Rows from block 7 of a small self-supervised image encoder, named by matrix and row number. Rows with one number belong to one neuron. Each number is 50 + 15 x the weight over its row's rms, rounded and kept within 0 to 99. All counts start at 0.
After each neuron's rows are labels from the 100 images, of 14848, where the neuron reaches its highest value: "top examples" is what is common among them. Only what is clearly more common there than usual is listed. The data: photos of plants, animals and fungi (iNaturalist). In brackets: how many of the 100, against the usual share in percent.
# fc1: MLP up (model.blocks.7.mlp.fc1.weight, 512x128), inputs 64-127
# fc2: MLP down (model.blocks.7.mlp.fc2.weight, 128x512, transposed), outputs 64-127

fc1.496:48 67 34 76 66 50 41 60 22 30 58 22 57 55 66 55 52 75 61 42 46 36 48 73 37 76 40 61 48 81 53 50 58 41 37 33 60 40 50 42 28 30 49 47 61 68 55 39 39 99 52 44 61 52 54 42 78 33 73 67 59 43 40 49
fc2.496:45 64 36 42 47 59 17 48 25 39 60 52 51 43 44 83 43 50 40 35 55 69 55 37 59 43 65 17 49 62 58 48 42 36 34 69 47 11 42 48 38 56 41 42 53 67 63 26 13 64 43 50 66 47 54 40 42 29 54 66 52 51 24 36
top examples: order Charadriiformes (32 vs 7.6)

fc1.340:74 78 31 61 72 56 74 17 61 67 43 36 48 22 68 45 57 55 43 21 50 17 30 42 33 44 62 43 74 74 53 44 62 88 53 44 51 50 60 74 65 02 43 42 64 48 62 36 31 35 37 44 32 61 86 39 41 45 48 37 57 37 60 51
fc2.340:16 56 62 64 59 91 71 70 22 51 52 44 51 52 34 64 50 49 42 76 72 45 36 53 54 55 61 52 58 54 43 28 35 99 57 44 48 36 36 30 42 72 48 62 03 43 54 36 72 47 39 30 53 34 51 63 61 54 39 66 41 41 59 61
top examples: class Insecta (68 vs 29.2); phylum Arthropoda (68 vs 30.8)

fc1.260:47 44 61 40 74 47 37 43 82 52 90 44 43 46 40 55 49 47 63 33 40 54 53 35 59 71 32 47 32 42 49 20 59 47 53 50 53 54 36 71 64 70 57 68 47 61 37 42 40 79 44 47 81 43 83 45 57 66 53 35 43 40 50 60
fc2.260:39 29 46 60 46 76 53 67 42 41 68 28 49 52 61 43 54 56 41 24 50 49 41 56 19 43 60 24 30 64 54 46 70 62 42 45 42 40 74 66 41 46 68 57 58 31 58 78 40 27 41 70 33 38 29 34 42 51 56 67 58 71 37 47
top examples: class Aves (87 vs 55.1)

fc1.372:50 53 24 46 65 69 56 58 16 59 58 22 53 35 74 51 61 50 27 50 40 60 46 50 70 82 28 31 48 51 47 46 47 66 43 27 56 84 39 43 54 52 65 49 51 64 49 53 61 74 54 57 24 83 51 82 52 71 44 70 30 48 43 40
fc2.372:46 40 21 67 67 33 47 73 50 46 67 37 36 52 37 66 38 35 58 40 41 62 60 57 46 62 73 61 73 50 37 72 31 42 51 38 47 46 41 54 53 59 66 52 34 66 71 65 48 63 26 26 51 02 74 22 60 43 27 66 51 42 46 48
top examples: order Anseriformes (25 vs 5.5); family: Anatidae (25 vs 5.5)

fc1.25:61 69 40 68 68 61 35 33 28 50 50 53 40 45 54 56 78 38 42 48 59 45 45 47 38 43 25 37 69 53 36 37 45 83 72 46 62 40 63 42 72 21 41 73 61 21 55 53 58 55 37 56 44 60 44 59 31 25 32 42 53 53 46 75
fc2.25:24 54 47 54 57 61 71 50 46 39 32 43 57 26 56 56 53 55 45 78 80 29 41 49 44 64 36 55 29 28 53 62 22 83 63 65 44 66 53 62 73 72 65 34 45 63 69 59 48 23 37 22 31 56 24 58 50 33 25 47 50 52 69 63
top examples: phylum Arthropoda (66 vs 30.8); class Insecta (62 vs 29.2)

fc1.360:57 54 62 34 33 33 27 59 46 71 48 43 35 42 70 58 21 45 53 56 45 60 58 57 97 42 75 28 64 45 72 54 49 79 61 44 63 53 42 45 32 44 56 55 54 68 35 46 41 48 48 70 49 37 28 50 62 39 67 43 44 54 67 50
fc2.360:72 47 42 50 42 32 51 45 63 34 43 42 62 47 51 36 59 81 54 53 69 02 45 68 64 45 55 65 45 25 50 57 67 48 53 51 60 72 55 49 54 46 60 46 56 55 47 56 51 50 52 36 55 88 41 50 54 63 49 39 49 46 57 53
top examples: order Lepidoptera (32 vs 13.7)

fc1.111:48 99 48 47 62 34 41 69 51 55 44 47 70 57 43 50 42 42 56 55 41 35 41 48 50 60 50 44 35 49 53 58 50 53 54 65 55 94 37 64 26 45 74 61 38 43 40 50 39 52 28 47 50 48 57 17 60 44 28 19 48 61 41 37
fc2.111:71 45 59 03 52 50 31 46 35 63 59 47 48 41 72 46 48 73 40 45 60 06 60 68 65 47 57 44 75 40 43 63 60 38 41 60 75 53 49 37 43 44 53 69 48 46 52 52 47 47 45 55 66 70 41 51 59 47 32 66 35 41 39 50
top examples: order Accipitriformes (25 vs 3.9)

fc1.440:32 85 42 42 48 39 57 16 57 44 41 24 25 56 65 41 89 35 42 47 42 49 63 52 70 80 72 49 85 37 52 51 24 51 59 53 57 39 67 67 64 52 63 77 48 64 32 59 31 48 42 42 68 69 57 62 46 40 40 23 80 36 36 58
fc2.440:41 43 42 16 65 47 40 52 63 59 44 48 53 58 62 70 52 54 75 36 66 11 47 79 65 53 55 34 46 42 46 74 44 62 59 63 58 61 46 43 40 51 58 61 51 46 41 43 61 39 58 44 74 67 47 43 67 65 41 60 47 56 36 46
top examples: phylum Tracheophyta (35 vs 7.3); kingdom Plantae (35 vs 7.3)

fc1.445:52 63 43 58 32 46 55 81 39 20 52 65 57 35 47 48 50 71 59 65 50 41 85 17 58 67 47 34 68 37 76 55 34 66 40 50 58 44 61 58 32 46 48 69 79 40 52 45 41 88 39 49 68 30 37 60 93 35 44 62 55 68 71 75
fc2.445:54 47 48 70 53 50 33 64 55 53 53 61 46 36 52 73 59 49 38 51 20 74 49 38 55 54 50 64 48 68 49 29 46 32 34 60 42 37 42 38 30 38 37 57 27 73 46 37 48 66 42 53 60 29 61 46 55 57 61 41 55 37 87 11
top examples: phylum Chordata (98 vs 60.9); class Aves (92 vs 55.1); order Charadriiformes (37 vs 7.6)

fc1.484:42 54 44 27 36 42 64 49 53 32 52 36 60 56 68 58 14 46 21 31 22 53 50 76 82 65 49 57 27 46 60 62 48 45 49 46 57 66 65 71 35 58 32 47 38 36 56 51 52 58 62 36 57 39 35 28 59 57 37 40 41 67 43 47
fc2.484:41 44 63 66 58 59 57 66 26 39 60 49 65 41 53 47 50 62 23 59 63 01 59 32 58 73 51 40 56 51 44 48 42 37 39 62 44 32 39 46 39 56 45 55 50 43 55 56 45 27 60 51 51 60 49 61 42 58 40 67 52 52 62 60
top examples: phylum Chordata (96 vs 60.9); class Aves (95 vs 55.1); order Accipitriformes (32 vs 3.9); family: Accipitridae (27 vs 3.3)

fc1.358:38 36 43 68 32 46 28 46 81 51 47 71 51 51 45 56 31 39 66 42 48 43 49 52 33 08 54 38 36 51 41 43 57 40 43 96 45 29 82 64 45 35 36 52 61 00 39 49 56 44 52 61 61 57 60 48 29 72 46 46 46 61 23 36
fc2.358:61 51 46 49 51 48 47 72 32 53 50 44 59 56 43 49 62 41 46 30 28 71 70 72 78 66 74 30 67 51 38 53 38 31 50 35 66 15 16 52 38 72 50 53 47 41 56 38 23 60 40 37 63 20 63 56 57 19 47 57 36 33 14 34
top examples: order Charadriiformes (32 vs 7.6)

fc1.101:33 38 63 56 24 48 60 52 65 45 52 59 45 44 24 59 42 62 44 60 58 50 40 29 48 50 67 44 45 50 43 25 45 46 69 63 45 50 55 56 59 47 46 30 61 49 52 69 60 29 44 58 39 75 50 60 00 77 31 50 59 58 56 51
fc2.101:71 33 30 74 45 36 61 46 45 37 47 44 32 23 56 56 70 47 40 56 39 50 57 57 62 48 61 54 56 34 43 32 47 25 34 47 50 45 24 47 39 77 31 48 25 42 49 27 35 63 36 42 53 75 40 53 37 42 47 55 56 27 53 49
top examples: order Charadriiformes (40 vs 7.6); family: Laridae (29 vs 2.6)

fc1.1:70 52 49 18 59 30 21 43 69 52 58 52 45 52 71 74 45 62 74 72 53 31 80 52 80 58 69 45 68 63 57 55 66 58 31 41 53 71 60 38 35 28 35 47 51 51 48 46 35 37 62 66 40 57 23 37 54 27 48 38 47 37 58 55
fc2.1:47 52 66 42 62 50 54 66 65 63 24 36 51 41 62 50 76 35 47 45 18 63 41 50 65 77 30 42 50 44 59 68 41 46 64 50 54 51 44 46 34 62 58 46 51 47 47 56 43 29 47 33 44 12 50 78 53 42 45 35 48 31 48 52
top examples: order Anseriformes (25 vs 5.5); family: Anatidae (25 vs 5.5)

fc1.114:54 55 54 52 47 76 59 02 39 61 56 35 53 38 58 58 43 53 80 35 63 52 26 60 57 64 61 56 49 23 37 60 53 33 31 35 52 55 38 64 66 67 69 45 28 53 50 33 36 32 44 56 41 50 67 58 53 78 51 52 59 30 53 41
fc2.114:69 55 34 53 42 51 27 47 53 44 45 45 47 42 48 55 46 58 53 48 22 88 43 53 44 45 45 52 49 65 56 45 61 61 52 44 56 46 70 39 34 46 41 59 33 54 46 46 48 55 49 50 56 31 41 43 55 53 53 45 50 39 50 40
top examples: order Lepidoptera (35 vs 13.7)

fc1.116:44 58 19 33 35 54 54 26 80 36 36 43 56 70 57 43 42 31 53 27 45 57 60 40 63 71 19 44 44 45 84 47 67 60 44 31 60 57 65 67 61 50 18 48 61 52 40 54 47 69 53 44 37 40 43 55 63 44 77 37 29 55 60 46
fc2.116:68 23 82 51 41 52 60 50 36 34 46 58 66 38 50 19 61 64 31 43 66 08 50 72 78 84 57 51 49 40 52 56 60 46 41 48 38 54 60 44 45 37 63 39 80 34 41 63 49 23 61 48 46 58 47 57 78 68 47 39 53 36 45 72
top examples: order Accipitriformes (27 vs 3.9)

fc1.420:53 23 60 82 16 48 46 53 38 44 55 52 45 44 55 54 49 87 72 48 49 48 45 73 38 22 37 20 62 72 40 50 59 52 47 65 43 46 51 59 39 31 81 69 30 52 52 42 46 31 39 40 47 36 48 27 21 53 66 52 49 47 78 70
fc2.420:18 45 38 60 41 43 23 59 38 41 56 63 54 50 35 78 23 39 34 31 13 84 68 55 51 40 75 54 52 70 34 36 33 40 53 48 63 38 49 52 63 69 73 59 45 52 51 51 60 56 32 40 39 38 58 40 42 54 41 48 64 46 63 55
top examples: phylum Arthropoda (76 vs 30.8); class Insecta (73 vs 29.2)

fc1.287:75 47 46 45 31 54 64 45 64 61 47 37 40 40 74 39 72 75 48 66 51 69 49 51 61 60 45 33 41 53 53 58 38 42 56 73 52 36 60 20 56 31 44 28 32 83 58 66 44 65 48 42 26 62 15 63 50 47 62 44 71 73 50 58
fc2.287:30 52 54 55 58 37 37 66 48 62 66 52 68 58 39 72 41 48 71 56 34 63 64 24 71 87 41 44 43 58 47 74 55 25 39 74 51 21 44 45 30 37 46 56 81 60 58 48 43 39 58 64 82 08 78 43 50 62 48 52 52 55 56 38
top examples: order Pelecaniformes (32 vs 3.2); family: Ardeidae (30 vs 2.5)

fc1.125:63 61 37 35 20 32 74 69 62 51 57 22 52 52 71 24 30 48 51 39 49 50 60 67 71 59 50 41 56 81 58 41 43 73 68 24 48 64 65 49 51 56 57 73 49 38 49 37 47 77 58 40 65 32 15 44 32 37 68 26 58 53 57 61
fc2.125:46 40 51 47 35 39 52 42 61 31 50 52 58 56 50 57 55 52 63 41 71 15 35 40 61 72 53 31 26 43 58 36 60 32 55 57 55 39 59 61 44 50 57 25 84 32 41 59 44 53 78 49 55 97 55 53 33 72 59 43 67 61 56 58
top examples: class Insecta (75 vs 29.2); phylum Arthropoda (75 vs 30.8)

fc1.397:68 43 55 73 38 44 31 28 53 58 64 68 44 36 36 47 49 74 40 53 26 49 57 35 56 37 39 36 22 53 37 43 47 49 22 54 59 42 99 63 64 37 62 30 60 36 57 65 41 53 40 45 48 47 24 52 34 38 60 52 52 76 35 39
fc2.397:45 59 61 42 46 50 36 34 53 57 42 34 58 44 41 75 33 44 64 33 20 65 35 59 72 72 49 55 47 60 62 57 42 52 55 50 90 20 40 39 44 55 56 51 73 60 56 65 50 35 52 25 51 35 74 61 69 39 43 50 42 38 43 71
top examples: class Aves (91 vs 55.1); order Accipitriformes (33 vs 3.9); family: Accipitridae (25 vs 3.3)

fc1.251:40 69 59 42 51 74 51 61 34 68 73 63 47 56 41 49 62 26 13 46 43 70 44 41 42 54 43 40 42 44 38 36 63 53 54 36 51 42 48 57 31 55 34 69 57 59 53 62 60 64 43 71 36 68 39 65 61 51 10 45 43 67 44 41
fc2.251:24 13 68 35 61 73 77 50 28 53 73 52 47 53 62 35 50 58 20 59 47 54 51 67 44 44 52 50 54 36 45 25 48 50 33 72 40 65 49 61 68 65 62 56 30 44 64 64 51 33 52 61 34 45 29 57 40 46 28 54 61 35 83 60
top examples: class Insecta (60 vs 29.2); phylum Arthropoda (60 vs 30.8)

fc1.77:52 27 64 58 57 42 58 34 72 62 53 51 27 38 57 36 46 70 76 87 31 39 33 66 33 38 51 31 61 59 46 47 51 50 72 38 60 45 55 31 67 42 52 59 44 81 49 64 54 54 56 35 48 56 25 73 39 13 65 69 75 49 75 47
fc2.77:38 50 48 29 66 48 28 33 22 58 59 55 42 51 39 68 38 56 51 57 17 88 64 32 36 43 40 69 38 62 58 42 53 36 54 53 56 42 48 50 49 45 38 50 59 42 68 52 38 56 39 44 59 25 46 43 51 64 53 65 46 65 62 43
top examples: phylum Arthropoda (61 vs 30.8); order Lepidoptera (32 vs 13.7)

fc1.416:50 38 38 55 41 47 40 60 53 49 24 69 43 53 48 62 60 56 68 63 44 39 56 46 53 47 45 36 47 33 64 52 37 36 12 50 53 45 46 61 35 59 42 21 64 42 45 72 24 34 62 61 39 44 62 53 43 23 50 61 27 48 49 53
fc2.416:21 57 49 32 54 53 59 54 59 56 32 32 34 55 58 73 37 42 51 72 12 37 40 49 48 75 37 55 49 45 48 43 52 37 66 46 72 31 46 53 48 77 66 51 63 37 44 56 71 13 52 51 47 48 52 61 47 53 54 47 60 31 54 65
top examples: class Aves (90 vs 55.1); order Accipitriformes (39 vs 3.9); family: Accipitridae (30 vs 3.3)

fc1.511:55 55 39 51 70 49 47 44 65 47 24 62 32 58 41 55 26 52 62 26 43 41 43 40 52 49 47 54 47 47 40 54 37 42 42 53 41 70 14 48 49 33 51 60 36 49 45 56 46 61 38 54 42 74 51 42 34 40 42 48 55 49 41 63
fc2.511:57 32 76 72 16 57 56 37 42 20 58 56 41 20 54 52 38 47 55 47 63 76 43 36 60 47 29 48 34 44 60 49 59 64 29 48 47 56 58 52 58 44 23 44 36 36 48 43 58 49 60 80 43 66 47 33 50 52 48 41 58 47 36 64
top examples: order Passeriformes (51 vs 25)

fc1.244:26 34 43 59 43 58 54 54 42 43 88 20 61 44 44 36 54 59 51 60 47 62 38 63 36 39 40 24 80 62 53 40 24 32 57 33 47 35 83 61 29 49 34 23 75 86 61 17 57 36 71 40 47 50 32 87 62 39 57 71 46 44 69 62
fc2.244:48 37 62 64 66 35 99 70 37 59 51 40 38 57 56 61 65 51 23 32 24 42 70 64 32 48 54 54 68 29 59 69 35 49 48 37 52 43 34 68 59 61 64 55 51 69 52 79 72 47 28 30 38 40 51 60 34 33 36 33 54 33 76 52
top examples: order Lepidoptera (37 vs 13.7)

fc1.130:81 60 44 66 43 67 61 35 76 41 40 50 24 47 41 35 52 13 42 32 49 36 42 33 63 61 89 68 44 46 40 49 47 42 67 60 64 51 89 30 55 35 57 63 49 32 40 70 45 50 45 56 80 71 35 42 63 46 57 44 31 53 19 63
fc2.130:52 37 56 34 42 78 50 53 37 45 34 46 58 21 45 67 40 38 39 23 83 87 57 42 73 56 71 60 44 56 50 17 57 47 46 42 43 47 50 48 40 68 59 43 41 75 57 26 55 60 43 32 44 37 49 60 76 63 62 53 33 29 57 47
top examples: phylum Tracheophyta (25 vs 7.3); kingdom Plantae (25 vs 7.3)

fc1.370:63 18 34 57 43 70 73 61 33 28 75 54 57 57 52 48 18 66 57 59 46 50 52 59 34 32 42 50 60 47 54 44 56 19 54 51 49 19 25 41 27 34 54 52 65 70 32 48 37 47 42 40 52 50 47 46 64 47 58 91 46 36 58 57
fc2.370:45 51 53 26 55 45 66 46 65 66 60 50 45 51 83 36 57 50 40 54 38 23 51 48 41 66 38 58 81 35 43 55 70 45 66 61 92 67 54 53 58 52 70 68 54 35 46 51 80 46 55 61 30 74 22 61 59 55 35 66 45 30 44 81
top examples: phylum Tracheophyta (29 vs 7.3); kingdom Plantae (29 vs 7.3)

fc1.288:56 54 60 52 46 36 62 34 58 62 39 45 55 36 51 46 73 24 30 30 51 19 46 41 53 43 35 50 41 48 46 45 58 88 44 64 61 56 82 64 64 40 50 38 56 22 66 49 47 30 36 37 48 50 57 34 34 66 40 19 51 30 42 80
fc2.288:16 49 77 49 72 67 68 55 45 72 51 50 69 31 60 48 48 47 32 65 73 22 45 39 58 52 48 11 56 46 48 48 46 57 40 59 35 48 59 50 39 57 70 52 49 38 64 44 39 39 44 53 38 59 25 62 51 34 33 59 39 50 43 78
top examples: phylum Arthropoda (67 vs 30.8); class Insecta (64 vs 29.2)

fc1.362:70 57 38 41 42 15 34 57 69 37 32 50 53 63 60 67 50 54 55 10 30 25 36 40 65 57 54 45 45 85 67 38 57 61 64 60 51 54 68 78 48 30 66 68 35 59 75 48 20 57 59 34 45 62 82 41 37 54 52 46 45 24 44 65
fc2.362:48 37 59 48 51 62 66 45 49 60 45 42 48 46 46 42 52 40 48 50 94 15 56 60 47 39 60 33 49 38 51 59 47 55 56 45 33 52 55 44 51 45 59 50 66 43 58 46 52 52 52 45 61 79 53 53 50 49 49 61 48 42 47 52
top examples: phylum Arthropoda (80 vs 30.8); class Insecta (78 vs 29.2); order Lepidoptera (33 vs 13.7)

fc1.249:50 47 40 40 56 53 78 54 51 64 32 47 50 54 63 57 28 71 49 57 45 20 45 81 67 54 64 40 62 43 57 48 77 82 51 47 47 64 49 38 57 62 27 50 36 47 45 59 48 33 57 42 55 46 56 60 55 42 85 37 49 44 63 47
fc2.249:58 38 69 74 49 89 74 58 41 50 64 35 47 70 49 35 68 64 42 40 66 19 47 52 37 59 51 35 45 41 41 57 59 69 31 63 35 53 45 48 40 43 53 70 40 51 52 64 64 40 52 44 58 73 42 51 61 54 35 69 49 42 57 65
top examples: phylum Chordata (99 vs 60.9); class Aves (98 vs 55.1); order Anseriformes (38 vs 5.5); family: Anatidae (38 vs 5.5)

fc1.256:59 68 40 62 49 61 59 67 52 59 61 62 46 53 27 46 43 79 40 29 34 47 86 59 65 63 46 41 55 40 75 59 49 47 75 65 54 73 60 47 55 49 37 59 54 22 49 38 32 62 63 32 49 37 67 46 62 37 67 44 53 54 50 72
fc2.256:54 35 32 71 39 35 21 39 78 36 47 55 31 51 38 52 22 56 59 65 49 70 44 47 35 11 57 54 33 53 33 39 58 35 38 57 45 64 57 52 57 49 38 47 50 41 45 42 44 86 31 51 47 74 58 20 33 64 44 52 64 72 53 49
top examples: order Odonata (26 vs 3.8)

fc1.402:19 34 55 70 66 51 40 35 47 43 39 60 27 54 21 58 25 59 46 14 47 56 38 58 26 84 17 48 45 54 63 36 44 51 56 54 60 43 46 63 38 82 41 70 49 52 38 32 51 70 33 40 60 66 60 37 47 69 65 70 33 49 39 52
fc2.402:53 49 53 20 35 57 21 66 38 51 68 49 54 59 40 77 23 59 63 49 32 55 41 48 52 31 62 62 60 72 48 45 61 47 59 44 63 42 53 50 41 32 26 51 43 28 22 39 70 61 76 84 76 35 66 46 21 75 62 44 62 46 47 38
top examples: class Aves (87 vs 55.1)

fc1.447:45 65 69 22 41 64 45 39 22 64 36 27 51 50 71 52 37 53 31 61 18 44 30 37 41 46 55 52 46 32 47 49 50 46 38 71 56 32 35 95 39 46 34 47 60 49 04 51 06 61 37 64 41 28 76 51 61 49 49 70 58 63 42 41
fc2.447:32 41 75 01 60 77 45 39 56 53 54 57 41 61 71 34 62 50 44 65 65 33 28 53 36 64 31 24 53 31 75 70 52 65 47 76 46 57 77 58 49 43 59 42 60 55 49 56 41 29 76 62 40 67 38 70 33 46 32 56 46 51 81 54
top examples: order Lepidoptera (34 vs 13.7)

fc1.309:19 66 20 54 28 65 60 32 63 27 52 27 25 38 55 66 61 50 58 53 49 57 50 43 41 50 56 35 64 53 54 61 27 42 12 66 63 64 56 99 40 68 39 51 39 52 43 41 23 70 29 54 70 53 62 58 42 53 29 12 67 77 56 43
fc2.309:50 42 53 12 60 54 25 45 66 64 52 54 67 55 80 58 65 59 50 34 39 30 41 74 70 65 56 14 53 44 43 80 51 40 49 77 70 50 63 39 30 49 62 52 76 47 43 49 44 39 59 54 67 51 35 63 49 48 24 49 59 52 50 46
top examples: phylum Tracheophyta (26 vs 7.3); kingdom Plantae (26 vs 7.3)

fc1.350:62 71 20 66 28 70 60 49 67 44 49 57 49 56 45 50 27 55 58 51 37 35 25 39 46 23 59 66 39 46 29 39 63 58 33 59 49 42 64 71 44 59 50 81 25 35 61 43 32 38 57 29 59 57 57 62 30 48 39 52 71 57 37 69
fc2.350:64 72 50 69 53 18 51 39 83 54 41 61 41 70 44 62 64 49 84 54 21 81 38 21 44 46 36 44 23 52 58 36 58 25 61 51 60 53 43 57 36 33 09 48 76 28 28 44 45 68 60 63 48 77 56 49 18 61 73 35 62 61 46 43
top examples: order Lepidoptera (31 vs 13.7)

fc1.112:47 45 54 76 32 54 55 45 29 26 72 45 82 54 24 49 49 65 45 30 31 36 28 60 28 52 23 19 44 27 34 50 67 43 36 28 57 38 58 50 31 77 33 31 68 66 39 46 49 80 47 40 56 39 56 54 58 64 29 63 46 40 57 51
fc2.112:62 57 37 59 65 44 32 64 51 59 41 55 53 63 48 61 59 29 39 76 19 35 35 59 47 39 87 68 69 66 59 58 48 38 68 50 56 57 55 39 45 53 45 35 74 43 27 45 52 50 53 49 35 44 65 77 27 66 59 37 58 55 96 36
top examples: order Passeriformes (53 vs 25)

fc1.308:30 54 33 36 56 63 47 24 23 32 48 23 31 52 70 71 65 38 69 10 53 36 44 43 67 38 62 02 73 67 37 54 72 30 40 34 59 26 64 56 74 59 37 39 35 59 51 36 41 40 30 49 66 53 57 71 52 49 48 34 73 55 57 71
fc2.308:50 51 55 43 76 49 42 52 42 57 67 51 32 48 52 49 39 53 50 57 35 67 66 34 46 52 46 88 62 52 40 51 51 41 70 65 74 70 32 48 57 46 43 84 55 39 56 57 75 35 37 44 50 41 43 53 67 81 58 86 35 57 55 76
top examples: phylum Chordata (92 vs 60.9); class Aves (91 vs 55.1); order Passeriformes (69 vs 25)

fc1.422:15 44 58 41 43 78 25 77 40 58 79 45 40 46 53 56 49 43 30 67 53 62 53 55 47 28 40 35 20 44 40 57 37 35 25 70 58 46 58 54 53 91 32 49 28 57 28 66 41 39 34 40 45 50 86 64 44 27 41 48 41 58 33 45
fc2.422:44 11 64 53 65 65 68 67 31 45 54 39 30 28 55 41 63 44 30 64 40 49 69 49 38 71 49 66 36 19 39 51 54 40 48 63 53 52 22 61 49 76 61 58 52 49 83 49 49 38 19 27 48 47 39 67 50 58 23 70 57 42 75 63
top examples: phylum Chordata (93 vs 60.9); class Aves (91 vs 55.1)

fc1.385:44 34 67 63 49 68 41 58 41 57 52 60 65 46 41 43 66 41 30 21 52 65 79 20 27 45 42 70 67 66 45 25 37 22 57 40 60 43 56 43 36 56 36 30 41 54 40 56 60 79 54 64 55 58 59 74 44 51 34 51 24 49 26 53
fc2.385:55 27 79 31 51 57 63 51 44 43 69 35 16 70 66 34 61 62 43 41 46 70 35 64 29 48 37 19 44 53 66 32 62 64 37 41 34 59 52 57 36 31 26 52 23 20 47 64 35 62 63 72 51 62 41 50 28 61 51 58 54 52 77 38
top examples: phylum Chordata (92 vs 60.9); class Aves (90 vs 55.1)